{
  "model": "self-supervised image encoder",
  "dataset": "microscope photos of single blood and bone marrow cells",
  "train_examples": 97085,
  "crop_scale_min": 0.4,
  "norm": "layernorm",
  "layer_scale_init": 0.01,
  "expert_mlp_ratio": 1,
  "shared_expert": false,
  "conv_stem": false,
  "projector_hidden": 1024,
  "projector_hidden_layers": 1,
  "optimizer": "nadamw",
  "max_grad_norm": 1.0,
  "warmup_steps": 590,
  "weight_decay": 0.1
}
Rows from block 2 of a small self-supervised image encoder, named by matrix and row number. Rows with one number within an expert belong to one neuron, the router's apart. Each number is 128 + 24 x the weight over its row's rms, rounded and kept within 0 to 255. All counts start at 0. Numbers have three digits each. After the name is the row's rms in percent of the matrix's.
Before each expert's rows are labels from the 100 images, of 14848, where the router gives the expert most weight on average: "responds to" is what is common among them. Only what is clearly more common there than usual is listed. The data: microscope photos of single blood and bone marrow cells.
# router: router (model.blocks.2.mlp.router.weight, 4x256), inputs 0-85
# up: expert up (model.blocks.2.mlp.up, 4x256x256), inputs 0-85
# down: expert down (model.blocks.2.mlp.down, 4x256x256, transposed), outputs 0-85

# expert 2
responds to: cell type: lymphocyte
router.2 090:176125142105114133127097099134123153133104133135140144117122146120112113106114137131152126096153033113141129130113160121164118161117140140127155137118096086132147150161087112127133109141147107121127127050149146083134134120169120102135162122148127191133133115
up.7 092:125136157093124126123130142154133132117093118119136165123102088114129135138088159151129117106110094130176189135173131136112132128117131108164136114150106109150126094137168127131154169122107128135113138113137099100127122136113120166152137115132091097150127116
down.7 089:105188122097160120118128161084126094136126138124124097129156139131156143122130145141120127126164130124155142121151112154171114104103109107158101107136101123116110136088154137127104150131110147125095168112134107146139143126152117156139129109124089085138088122
up.8 080:141143160123154087127129115113106123151156120116182139127157160094150105082184112128121109129133150125095140101163160168151167130108170150167089137121151129132139090155147122103155085097166154122118148147117116107137122145095139136145128098139121105112086157
down.8 090:141113129130146181089130133134198147122122135152120130104134146152136165125127157102138152115092108129202110173147124112155111139126139114148069112163126106154106089067151166114132107152136103146120170133128153113137086125116146146110109096128132126118112135
up.9 070:141129145159110123135184171112120059127107152123120170088125132154132160085100138173127129110146157107175174147139094142092097082151166126150090124104174147132088100132177128134120147122088142136135145097101099023142141146118098126120126132144121138115122112
down.9 071:144098140122149110151118122126082129130109119134126130154155100121128177136111144109125139151150125144115137147121176138123140169125139169148178134109094150108090156178120127187127111111110184123109129154163141123143139178119146112152068122124130140157110134
up.10 083:155120129146085125110125109149141130189126120134126151156178135109193120125165153107119133114155165117129144087191128142163101111131147116129104139119153143162154120181154105092172108115143139144120115201113154113137135111143166122111110109133147139131088123
down.10 101:166113135142149131120139144121085149128142122151135150131109106124104080106109149101144112127086159172138139157145124114123138150125123120158069118119097148149179139071154149115123112165180103088145149094143133110151110156102112175191133109121152124133139142
up.11 120:133159120141128135128135117114115193148151126142119131085064148136128152130093141090133080130116121125115090163118131117161126131106149110126138093133091116110128117143151134134131134136119131121122138125098104140103135123143214117130122124140151126182115195
down.11 098:116176099114134109113129136163105086158148140117144146076099155104146095117136110128112126138091133097128126112138145125133123139157114127109149134153121110133157140140089108140095169138118128118145115120081095143073100146144073129165136110117102082097114155
up.12 088:122099108091165132147112098167138137126102088152145099127150129155144135155132167131110120130140109142156148155134132148120097145091155137118132163106117108146124080110104142092140164084089146131131141119111120137097144088139139162147162138132079171149121115
down.12 092:123151193132117079131133099138103132127132147130124155144138133142129116138135153111116157093126124114124141166099151082123175126156135163124145132124117103125092122121111124112107102072162171123161093170136132162142132135121146095099078105138125145117170129
up.13 096:103136142117104140135165140149126105112166142122158173111144080135133159121122131158124118121076137102139128130174101132125102107091196135147129121163132162094106156125143112146133132130141131133125141124116109141122136149113094123076161106120146117142132099
down.13 089:130178130125090085112138141103130149098112100118119147093103110143124152121110128097144109114065149088092145122192131131159147126105145155119138128179138164125115134097128114109130143120132151157142118116117156200130135171146148152084124106107124113150113110
up.14 101:116118133099137120130136132173113164178072138115126154109110157133096128094079096145116097135114107095117116161150116143119121121164123122145137130055109135143118103123140154096134155114121131135134122135118118133079124104095138144133125147143148084162095148
down.14 091:106131129154119105148137168091118112188158126133123136092145146098108122133135106150142118132109158138059143126105127113140121115157123147156097127095118166087101142097113112121103171152097153125097131135122114121082126174123130140103155146130110124145118131

# expert 1
responds to: smear: peripheral blood
router.1 104:123123137158107116120117121118125100142121132132162129150157092095041106135134133158123138162068143146114153098142157069107133127119127091135076105137143119111129099143155146136136137116097141096096150129092089115148141118101144156121148133113075094133126122
up.7 079:132123133115149189125075065121085125110152150145125159129110102125126136124112141135096082134121138136105165104128142128124083176128135124166095141113112106119137132107135127146120121120112145134094156028125109129125107144148145121146115168156098122101132130
down.7 085:096135130133139118148093105147164155128110111183109099118127145171175095167149207158117148128141088160155110108136139157082127139166133111076133140174089084135117124119142141094140185117120088130121131139127105146126170078127148136108151126142138120156111123
up.8 081:145117119151098130123186149103104139136135156148135090131143130137141178143124089121141112143141123104161121113110124126137079096138147124128160104134140153144134151140125116111119135153154137116138090133108143132117061157124137104105088062161138149117103154
down.8 084:125122123136145125103114155134138112088145111119141156102112139080081131100140097165115116139151105097142106145112072131150188138110107145117106151117152164094134122132107096138095108132095078153146082131124161116115125165121107078135106106134148138156098110
up.9 102:142150153145115111135131144163119093120120106108139101128122148116143131107101131137128110120162071136145117135143140140138120109137203153163144067120111118156130121150146108136107074163138139128134103150133113104119150108103149119177144122098120113152117119
down.9 092:098133118161092125154163135139156093147118123114143128168128105138157154154183150146124123218146155118136147114119147128143095125120130146111140161126123132136105148098112157180094114171111145139155132141125150136108127116158106116131095117099092123147134139
up.10 113:135094172158116133150118121089126139137133131136130147138148132120144108108144134135122151122119144162156105130034112130160142138090118133139124103134126123077144168170135145133121084108142148132156122118130192147079172137132112067122129125135141147134097177
down.10 109:105061159129116116133153089088119104128138118145150112126163153136122123133110104113142124106145132121091133133126130099134102123133128131141106147123118133162106117100134126155067138145124128127105110175143120143087133143124095087100098112125103124120128124
up.11 098:126129160095127145126127144110131127133198115118129105113110149121151135103136108092140124154138125139120092118135112143114130125141154145117138077128125138122141179118140122133136135140155130142157103119164122107091133128130135128173133121119121166157118152
down.11 084:154114117130147134120135123186132124110165101123141101092150135108112127073145101100132135142093132133114118098141119137124128108134104121170123148131118179147123145111143114123176136132103129136114137153120178114087112161118113115190124094125108124122100169
up.12 099:150126180154096134145126135125155124099134118132144138120127134108094123168086165166111100136094146118142157125116112104138144116113176160154126124152128140058104073140161106126174164124122153156134112159122143120130187122105106150101113117094131158111105107
down.12 088:148140112090139151125125117122156129110134127089117100123111144098113125123118086112114089134194120138154125129125141163114100123143074113148108118089131124165120144080104137123105095111132128147118131130167122124186122122138132159138138144166141104132150106
up.13 108:107099156149159130137133138123132070135125094138139171106115113120115148125122154183104163142121144103154112111110108155122128106157113113141100144116121146155142150140149116079152131100101159129108138127148138089133131136121143118097127115115163102134092182
down.13 093:180115152147157150130129112141149093106092162110099181163179112131141125112159108154136105124097110142126120127114150139120150128122147107151110129089133148109125130111111089152133123125068135150112119129157145140130118166148086141125151099123130121165097150
up.14 099:127103168122132143132133115170117147105087109132119150081119133117124149140091127126128120113124132121143119149045129144120098120093182144117124113138054120075134127159146135114088119085134137144154132134117150119090144157126123135108115123104159131078125126
down.14 098:103181093111144154129123134097146031135129141126127131139115109144129120120153152163131131083161128148149167136142125135142112148137094086133102135152154101120100121117132120153137126108133123127082149095072114165117072131130132079151155159134117092171162137

# expert 3
responds to: cell type: blast
router.3 105:095137123117173135191172183132147130134147107146121125117130140134131131167135109086074133094150158132132115148124078173119119076163147125124162123135152166115073138116094116125132153124150228144157114174149155140123139100129126122121132112131161141134129124
up.7 105:123157111099145138131126138143119121161150136134124118119107109077092108120154128104129110137122099137131086138193130147128130140163120111103144136148137119170110106114106110111117151149132105151106149128171071119177126116125118213156154124132120114135131137
down.7 092:102086130117152123144124104092129092130159124114115135150170129141159139131098128152155117119146166126117113135097156128151095120094137136155107114136151148157125164108143157152122112099115159135118114123091147121099135142115147113090156116107117135170117136
up.8 104:113155129093140138129108113136140152120126112133161169131149127123074150130131143140118148132098129154108109149150166109124167169099122166155141141136097114115134123115075178077109088122149130091120109103164103156118121118124116154117154119110113114123127116
down.8 101:119120134155132113129150106126127134102155111146134139153164121084093069116083101068164111137150164184130163140116143104138125126144125128132106132101110129087145122145088153139117146180118118106124138132112134170136132141135106119166135188115125129073150133
up.9 112:161135104159119121132116119123111127101046169118129151125120106152108123155144142136123140132129117079134163137138148124127129135127126131135124166112139124120136077161116128105132120112104115117116143113115120112172127131120137124085138133155151137098123072
down.9 092:098113088149123142151132144190129086124196134135123095134144139104141134130160130115150126116129130132145120128126114142125085118147151128140145141139101139135127169103117113146095155149143135145129125133121130093104117134125072103150154135090098133120138162
up.10 100:091183141116133127115131116121055181122142105135175086139102160109120121109145140078151104125139109138089105109120159098118117146119146151132136150174118087136114093137124151198102134154146124125143134137166108125146149149123121099151142125084108157130151127
down.10 098:177140127173203137125084125134154077139119123077134122139121130131117115098163118115138139103117096111120115133137098144131109118150111124136098132107137113128151141144131120124162143108111120174109127111198158193101130157131103141126128134124100117127118092
up.11 093:164160122164137137130109117139148105152147120106121156185116117101102113147134161137152111157166098153130135113166140087118172145130120129136129149167142093136133165119096140114109133121104089105128146117147111136137157125161162128131136154143098084136162156
down.11 081:138131135129195122144146116091126098130138111149161129095138173138084095111083071136139131118131161093144110105086106131154117172157160137158111107102153160123143148137131121104160106132068130167071129128115114144112088125098119071153147112120143150108092091
up.12 113:173079135169125127126126111060117149209161128123124092160133147088144120114140127108119149111119121143138056161119118109148123141144114175128131106077122126147149076142153143131134139115109149179122117122179132128156138128128189174106114133150146135115137117
down.12 090:106127142087123137140124112111125099142160097105129120142149108164112121134144129151165129138117113113106138140159128133136087115134140097125149196148145108096088190121141121143077168147117122133096131122111098122133097129147060109135140124053130124143109158
up.13 088:160096118146127115105132117126118092137122096171106132129049134120112133120161115107198095090155087116126115121101142142104120148136098118125134116125141095132144163157129115149062142151086123152146157107125072108119145137152158102122082156108129125132154152
down.13 086:132133147108108121161116123138133151155150134111179151089191161101131121113145137150094119163186119100138095098113118152137088124104169156136141132152133129148127122159135108134145130091155107112105136142190145107138152134129099165126107101110156116130060123
up.14 101:159149119195118147133134117143136131145089121121132123178088131114096103144171115136124114121112106140135126124133134127146115124075077127134125120132140083126124114147129179122102130163145112138143170117132108082158176125141187133078147160119150128128121122
down.14 097:164148138149154139130062125142137122121142119126117137140133105141112108127122134134124127101120131138119100187135120135092108141136105103124143131110130106167128154138092131122148135143140111076089133099130156116155110109104125111139114117122079123119077143

# expert 0
responds to: smear: peripheral blood
router.0 101:137122113124125126105123106126118135104133139099098120123102141166218159094128139136132110146150119119128121137125123169133142139096097164122131154119116121159156135100166132123113108134124111144129126131126131163104102171134115124139084143127151106109125144
up.7 126:113132133152136132121131130138135161147155112151134135126157151122126115115140105138125193142115120116117087130114115136124115114080137118151132099151087133116141123132111123125146120122139132149135128108198174127116137114122160169146150116141124127177114127
down.7 098:140114126178144132143155139156144082116174090093146151126150107126156091111168129126138124111122152130149167089124152141161118131140145099125128210108144151109101147127163128143136140156119140107131136116088135121127157154160063102154118121077145117118161153
up.8 120:103120119109137135140135106189116122126146104131109154118154123147101122112197119086130128130111141074115076152094117119099115110121159134121143123133104130055140188098052119132134122116156147116125113103125136150114130150126115088080150111152162131109122120
down.8 106:106130140113126138135147126034149087109152146137148128138124161111105110133125139113141119116124149093116134132139136158156153128146134130130109150089119158193091139131152126145064117124160147116074150134095093115141130146148088174149122084130146111115129148
up.9 127:179123119137137108124111136102142088119145094157137066138142161110117116141150119126142137127128113071094202099136114088126157134211141138137131137083129065153124153133121100150148167152122120108117150114090121080121150131156176101121153161139112118111126149
down.9 129:138177091120142146112114115126092150130145183107119139146119131152146116123105120087142124116134099161130103083127175121118143162123111130119128145088140129060110148145157132167112126168113173133098135105150067175122116107166103135133156166136084180086129143
up.10 109:123099130149134124137115112145137131103081149154136162160163109137113127142120142164128111131121123106139187134118120123143148114116120159151095177127149118113107099131106128122161094127116126121106133117139142134159127125127090102112144155142125105083144082
down.10 093:100099128138120135132150125166109082145181112113146123066119128098154099123188102135123118123088155115140107092135158139129075140167144081124138159146113139103139141119112118156133161158127120122142113133088112113111169134139114126149117100097109126141142172
up.11 115:129117143094130136133114157142161132122157108102142132216128116115124122140096150156110134111105146161122135120221132097126128123106099164156136112082157121125122117105116116140160140131171139105128110122171162082102130120151171170108133128106096100147124087
down.11 103:109099125133097149124155127053140110137152160148153138120140152120098103098095134124124108123086131083103137115136128150157143154138139107097104144128125151180093140122123134136048134131186150099113107128118127143123120135164065129154123105129170107126059143
up.12 100:135140137126128100157172192130156133120126131093153154105135115112122153092085125110111137108099115139142151147133124132135183101130131139123156082135154135117108108137133101137133113100134128136132140165130118088155122131121118128136131129096151144163116132
down.12 106:156119204151157135150131075157128116128129107149141151133178124162086112161153151116144138111148114130123100095136188137099102115111173119070130131116087117107160147127068101135156143131086134097130138170152122153120113104130126122093089164109109150162125122
up.13 110:129116120150127132152156104132128127087068141140129109059067077125097146101150121148127082118144131131141152128058128141112129127120161095101147123182114132135116129132116121119101116121097122148136143131123066115152139148097101092146137114139161149124145137
down.13 095:109120100154138142148124140100140076175200124132144130147148107105147110124126118115140164177101133124130133099117134142180136157120156126141122158140124126157123118128173109116122144145120141127110131132106158136112139131158109158169125136080137099135111166
up.14 102:123150133088163142137124135134129153160159118129146133113168144133128128106112197126133164115143082073118109162149115155106157096136185154142124112123153096122127086148126101114158129113129136126131176122144143129151129092119119144132144116095154085119135108
down.14 103:171080115116119117118114115092143098121167107114130140167114073099159103120156130122160103137107159169150143094079134142133100117065128114116147117115139138185128181152112120116113096129114129118122126133140145129114150095101121148127141108111103130178124150