A small self-supervised image encoder, trained from scratch: norm layernorm, batches of 256.
Rows from expert 3 of block 4, named by matrix and row number. Rows with one number belong to one neuron. Each number is 500 + 40 x the weight over its row's rms, rounded and kept within 0 to 999. All counts start at 0. Numbers have three digits each. After the name is the row's rms in percent of the matrix's.
# up: expert up (model.blocks.4.mlp.up, 4x256x256), inputs 172-255
# down: expert down (model.blocks.4.mlp.down, 4x256x256, transposed), outputs 172-255
up.130 091:532496430505483389512496493406546546507508500561537408409505427462521542591491458519510528558548517455520518481485464527495565533481527487572532490507426507485463511506496514486574529472474516566492503483495520519475467547477495447512473557529557447568
down.130 094:444438581423540506518608503503504565516488522487542491495514448504500474438527453464530513486530455554509460530558561468468491539363533510565525565412499528487433504459505519498470457531543433501562471549515499421486442482533559497474510518554543492522
up.131 091:523520494532442515553581457467519509448478511519502516438507470481522522488537625497514461526537514514481527464473504498463529545523523483547480481560495500506484487479466458431510534481496524565489446549473507497530506458513529501501499485503532548485
down.131 087:512527558472546479505546512531541546586409498466523437438562468503489481448471428528485512450509466501437447474431446481507502470484472553434460458430473494504504464512444567553447523508469529496485517510510530545546546522522512461473449486566565527500
up.132 101:463512517503496473515541507517457580482510539555494555486542487477484483412547494488454529543469469575439459514386482423550513417487520488534626482497563547544481517537473475500455527544441434519541549487502555532492529494462485456536528506497539474619
down.132 088:468528429530520450496477462571488532533575473494501478483552553454505535487558508462577437472530519504457510457526424470453574551498507553492574507533492507547427540459423546499539567500554534450503494372524506516489531479494504466507498509470519500496
up.133 093:504528513542538595512469512335468518452598528408504479495535449430431463525528485544487466549365487634493540485529521497518497441466529527524512543518447516479517509558549498473554535488478507468506478526486482471516510608492540513433464527480534549465
down.133 087:516524538502450564467453600472563506456524524495472533459474524491460467530494477495490510489520533507516536499466553497492501516521478462498520502450528494511542480511523549493507549506483534504573540556487503457434569570504524458527575504603463451572
up.134 095:496458437493578500514540487506474552599434490521491435483525472510569523482516555522503454463517507445466467435533495559515434480512455501474516534466474481531503512551508522492538526488507509543485454491396501511475503523462467552462478481501429499496
down.134 092:492502534469438498450461495523515405406587482428454443434520517525495515432556484493492486493509559505520509524559469455466503446465489460560515412450515478405545485447529494529531525530542495516476459575542512488497469533498486502505546471508502405544
up.135 085:510552513548450533455534513510500527508529497437550535404571466493546403489523535501501531463434472487432479547480501400512414465482580584537501528522486492422502536509539515471504456483467498551582485551513521445497510515445629539482488464521592553493
down.135 085:508499518484490480539467550449515506477505528437442479504452497559469492518510481522480455511513532517510460499554534486468517447521476521532465505501502509521489426446457531435519548512582469528486514420492526428520580517512487473518432554493504434475
up.136 106:498445464445477536493437438500475592539566591533487554488566491536546499528498465536520448512466514617455496494483667375535453507495521480523529440481468523543523486495526466478474563459483497547506490485506510492523481523456562430522554471470547502518
down.136 145:532461505511467486514512451522440520579426484510550511471465487475513463556462456509377559438494460477449429497481567498528488538469505530436447466437568467446585536533586532493502525476452506494520530517424454450501500475520544543484481560518469550481
up.137 105:502492556526467496515486409512422539394449523468577527532500513503561561490478501539491607520512482501525493482574517436498558452404556479508494497534475534441487550546531528497522511542474504519529445458478537398565457445488438477473519454486590488500
down.137 111:503476465494517516464564508493521561494495497553547449564461499535488497471484529505491550506500472420486557468510533541490506516462479473521471588500509463537456534477464403475511528521505542516458517553514452606531381495502415551416493546503486563512
up.138 115:547517495582516507483439497532488534509483497548470462498506506482605539538496493523535466588483488491566492472605477490477507423480562525498528525489541475482489501511493474504559425455498444544505479489428501485500486415488510458459499484480492523523
down.138 098:476496487415501505516554458460600511494502504600508549519558447554524517386472479437531468547544503487479530508454428485507479543513472457529593550568420527497448517561416561521469488512504458534463529523532482483462486514472548569517538430478539467514
up.139 095:512482440514641508504518513538503580521500520479456507464533442505479579422542561498498455511516433546482505493543513542534543504476533452467529520480512518531472500590480532468488546499439483503484521552514474388481516483466496550480478469462444476552
down.139 102:469510496486434516447479438539511432472511543526493585557492501518496541524488472463487478465469585400477615549478476516448489494518415515475503458524467481511429466418466449530510518490504487509450503463507438548537474506499521546475568478519472466481
up.140 112:515518523532455520487447489498479485526572488499507511527505527483506476520483507488490479514497474508517459564509476493520442513542575439423493470467483482451520518524530484479518525484410489525561517443458579504458541465534576396494459532464589475491
down.140 115:463516452513538498452464506534414558542560494504513467497504468416524506516411504514521507501475502516500487466526551514490491524468499591515521634495550543625518501523509501505510509535474496444475518406537492529501447488472537606542505521462492443512
up.141 101:543514536518430481554481515548379443543538543515520459403553458479446460585504488512523559401539407552496489492492535483564416556490577485468532485478522532475554483506577462525456448474485555577545519505522504475543525445501615492427530505508521474453
down.141 111:467492490543475506462574515457525491487535525546558440477505472439495467521511486521560507523460481553501465576474492497475444582413490554497494442451498478502576580526549514496488515540462493434583476523466529528426470520492478491481528556512501534565
up.142 095:549532529613474523468551525488571507546456526545501404510506452495429493462542612547494479489445472496467540486540535557529504474460487493456411533538457477487503528491482598444490484512525469474522457552455490497473471477537537492481560485536443515519
down.142 089:481491531424462566535457537548509503477567535507467503503562487497458478446480470471425502429496589504464448488435481481475508412513480492512474478493482472494453492421460540546546515467502512536530490490553406517514547456488516551488471495506500473480
up.143 099:530426473519601537514534528491506446535500536513432509496504551524497559466482512493540458454505450435464462545478486489508553497577526502485535429570502467435516509459499413573513535470499524563493496547503565438528535499428447461521556493486556475525
down.143 095:500489487545542471499435483554531534484547463524457497527441478539473490537460557507492549519480452501495547576514461538454488514547508426515485608494445468547518505547535453575525477444509461441484501465485483507517439544501427464480560442468444436501
up.144 118:475506488462501494504482515484500594541544591526465475458540453535547444550516489494484473529462463589527472456480587393503375482494498505507495494487545473521536442510530495421533463463477492521539479515460522508510445512505570472503508401518538497540
down.144 148:554483494530487492568495467480491527440460541462575494457472451512466497572467492517388502420505482504516518477487562478545527487481493460465497544466537479479573580571570481471524486465459471528446458537452423488512505422472486557460517535529498497529
up.145 102:422479450515476570485485531516495480494549529488533486511507555466478428525494504551488523483471480441494457544472455496517462494519570563508537468479454517517490621481526489498436435438501460539557548541518555522430548535512536523466528469549508436478
down.145 117:533505501469547484486508522491480460587431540505514494487464500485572496506504480490441543405515499503498511491459452471454500498463427492506384493469530518482515426506560513545525484498450531495477533492529502495562499537532531496434425532480448501450
up.146 087:512461524523570506542488484538488552453487521515462542500544546477475527499479479522482504508479487572536444415536576563474567495511540464500512549476515468471474547548440410475485544543426471480471477446499532519533518424437495556484470536468520566516
down.146 089:510489415446466515469511489566501507541505464532440490489574497553477504472472562442494574468497553558484462482472401555465504491490509434553445451547503521504432414495440527529537449462542480507525511523495485517538542483544475522499493524443466493452
up.147 092:488490391486509529580464502492486527518510542480475468422589466448533475581510453506492522471521485477516465494489473406479393497401473547527552500438516501505571497448531449493517465508581448574512531515464507562430514512503546453490500491544569466506
down.147 099:520481509427467499470525463509521484511529501438547457485531472497525518436468561470515427483507511492513516518457484473452489458555477514507513489569477483469524503430553547542546499498539467500472493478519403506531516478497528421518527585547546483497
up.148 102:483465443529474471485523525499515469396541510490443587468559499464499506497520565511560552510525477490565474522497473475469529496542493487548503547481496516533502470489520425462502452481510578511505493454470502548447506468503446513517478422514533438522
down.148 102:444497493559471509401553557483535501494492480549430504553559494442500491466514485523477529571453527538519467511517437494461480533447477487457509504549481487474482463535472499508550526556518567475517466515501535515325464490490515475498533482504510541528
up.149 095:524505487502530499511512475493487495474492503486467493524441508525524626454512583500497555459493478343485471488510422481531547520491478562545460513485447552462467551572479376524510491471493508505477531508510529437516465496421386486488435528465536499453
down.149 098:586526438457550477472540489512475568508555575587566427533432455450555489529456488519496500532541497506545554515518516540512498520420465482509492497461461498621472473469460509442491498549529491468488486485516488570494380524495502544437472454528457585498
up.150 083:507452446515517531500489486531520455454537559503536505502497493514550619534473538545582556477587420494485531485480503511550564524546483472517488496534462475498455514475521475519535464506507572514487489536518440550515485467478379544437504458492510498502
down.150 099:468480523560507480455554529466505484483559503495437429498478516503422499503531437551442470595415514551524575524485506476492473571604590526508515470525555544481621527458512529515494503530491449527551476520470490564387505507489500469524481552498501516532
up.151 104:494508493505460529476550462524509477511444499481466461567467527446514571526480527547474462463506460435498522442450506494490553494488507542540558488554480485422512511542506487479519489511497602511506488463456499495512499374500478531514526468434481516494
down.151 093:472515500493564470476526464507447481510511469552534523526442472449528526514541479557550465534444419460464528542591436493532520451529478517493484478486496559521457543510473495489453524477473481468531423490546553547570443553497494526480476473511550463470
up.152 100:487518532505436507510483531450438477524516501532516498503499499476502463531530468509475457480531517527489514549488507521529451544475498500377542504485492510512564470446537552508456498497445551539538493447481508529503550476634599385549488518523497492489
down.152 119:491488436501495506507517472554493579534532531540597452472474449376564502588444559517489517506476481460518522495525547542501501447453477529496480574474498455599496543518506494465478474514463527458488559507513461613483502467514503527457515513556438577494
up.153 085:487508507510586490513529517499517550544503488455465476524498516491539567537460459508511389521529505471536481556533491557510520514519522460570503499535502514391502522523484502428556470453483423476472508470485517432467523506502503502515443564500554542517
down.153 091:549400488446412499459430485532490467463543522527479583538472507520529501445497538467506549617524531534451495456546529589488566454511507481546561460509509488512454434488468530474444477462520493503509525511509484449489543502603506516552567450500418510526
up.154 089:505497517566498543500535470551555597523420541543479503596521521471552517489538542525547453521465466448472527500530534535517531464463552460527490519576557512468513476643490543498497503538368552516471486522475461546479464465502468544414503523503482542516
down.154 093:480556516451488431476487521407500405531565557467469555423553510547481512549489462488454517438510573496476617527421451514478509485547502509585468456491475483463499530496477494503507507452579472482525476445483541502539556474469424500494476454484581446425
up.155 098:566477525471546518541486478519550489482465512472457489459492468535517555515487557502563508412469500482527528504505458535504491469499523493507536468486479514431466496486490498539494501486529482612485503553497510451545517458389510491492490439422517472553
down.155 092:497502508457601490541494399505478492615402470501550489513474465559551485482468463466480482448518460451481485435493465465475458501438540533478509515474528524534524446506513482582473548493453532524500542547528556531538495524541504483513476510464481463465
up.156 104:555532533512476530545527532483518469424443502498498499462510481480458412542502504541605582510507494535487455539514521444493329495536518605496530443519485543474523444526534466512500481445543525499555428484493515492501539513575598531540541489463591521531
down.156 097:476500482487532488492419484489509522498454513515507512481526503444592489523621508499435407473523493502519456452480445428486512438500519503473476540518453502476513517513510559460507484518522614519457495481566478410480480464430492480450507470524502487489
up.157 108:519572450564481559506468510528512486511437535499485542434541442466535527449494467504513469512446497470549535477493454550495504419578435501461475495573484487482558581454512552505483554529567459539506552521447410501488494463507519463470486491520400511457
down.157 105:527442574453499455535574528472490421529463478455511456476475459541513500463504555520491544507514500425563480499458564468502468463514539474527460437442470506524521433464535526397481552534574531476599515530487500527478524485524475487462498502491513525495
up.158 097:552483521505500470519545508596418498464444508494455540492458436471549447474513494486496543454558484474565432482454536489490321505454588440514449500540523541439511528529532489473504530494510458484520511476502512470503494470479568532576538475527532474525
down.158 085:490524460514542603509454504423566504475501493478497478517552488459444506542515506484494463575451531550457471508481523519496530499508451577489512512475480439539577502542512491530514494509471503471501452521485481447419531497556497461536558509459470480600
up.159 087:461446453520591518509500543529499516544496508468484557528539530500522535556503507478527534505406461477513490457518464472547462461444517520528498511457497504536536495509477433634437450493543519579571485472489526487512507484439456543514473496513471564500
down.159 096:488524511422497508476488515554550443477508509408492484484575491543600502475490544399481476455567529568562511566516482450506453549593482459488500489568483475458501509549502552535529471528589489480485490504503510493513500496526497444411507502534464430443
up.160 092:465486465561512633488472526348539476511539511487534467505533544482491540484521468555514502526480497482513534474595471523511544439458514490538605555476461489485493530484524469506546453495461502509482517540492547525487501556474509504486482476485531488520
down.160 098:539412608510475543490461588446454496503551530444479569524489523487457465527540458508461478525551517510564526517511539491505509519556498503593490481525581512484559488493612562506496507471495482473545546487519590450402539490487519430498536539525560481497
up.161 093:506467584509514536520518502476512473515504533535548509498497499508582588528468451603526516458499501521477531527457445506469513545479556519583523518571447498433493493479543480496489510482488558542458512517443547449470500555504449495533509486508575498557
down.161 107:514445504499536495531523546458513449467537458482592438526450479428459475553531432518485476575553478516507553506513542500520468564497441545563494509482501512518531496415510472494484512535497479481515473526514509573498444470436447529455517522567542597500
up.162 112:519519413499387484492487506481421562476499471512519534524527502492516501514429482512503538518482546551529516506550480495500463525496501506304505510485514492525541514427521438521538499502423486520482446496450441508494493486550497316506528553489461547486
down.162 111:483551570566547531534456532503428534455491498489530516461479509473507527520468524541525504560444501594550456480494594513527518502496560542609496635493491542569518513493485468450495479526508420354504510510470579511485485549499517614518486476431541516512
up.163 102:478485435522498503488504392498436486510528496506493499458495464500539494573508565532544437511507432467496416570463491531440453539545518519527540517542449495506471539481526426488515486465493529470498448491565547505517508485501528509518448432460547549494
down.163 084:533466512513433529474487514497508500463568470459503502506447479574444510477510521499477514529545533569540453512568510484517477448520466566489456541476502611437530523436503502473582442526475545520497565524539450453506510492529499457491450532548509552463
up.164 096:578498549530507508588517487529461482474451527500519476432467437519499463509504482533421496519468493494493494517498537496533483506480502475486527491456481534529522518531504556411455535496583530553508488524479521497514529519532580505525483493472511554500
down.164 100:525496529451400546509515485553502491456367517509505567531456427522525503524488486480505521446473529490524503538504479494467512528475472491377499481543543491479492488478498571564493520545579519538452479582507390471507462480536533574444502492538470452422
up.165 095:452485466509512523517489477459466483482497517474449497547523513490478533500495476496499523537545446467533498533500497500553419454542528437572502514539495522489510479463451424470493418506524498483500521479463586479465527451560505472486518490454528497479
down.165 110:514527498477468494457507488514583473508481479543466491475570493515567507437482525523530477515481511595465513512572424520462540484555487447511542531544449467520470515565489513536525494507503542504560435490455472519518486513579515548484498447565498489498
up.166 089:507452446508451472504489496488501461509513513539476467380467511504521521525561509510514512555500510599471525551426517567523494519528517432417512525507520432637554444475517497470460504449454533532528455541524465566480602504568510386502484459504406478502
down.166 091:441475459473536526526501477480528544545519495556607499503439495450500501529420488512518471532454481476451477474553521504479510497457500512541486525455542489614502534553545414432454505527521503427522486434467497505506452499508531589479503475459538509514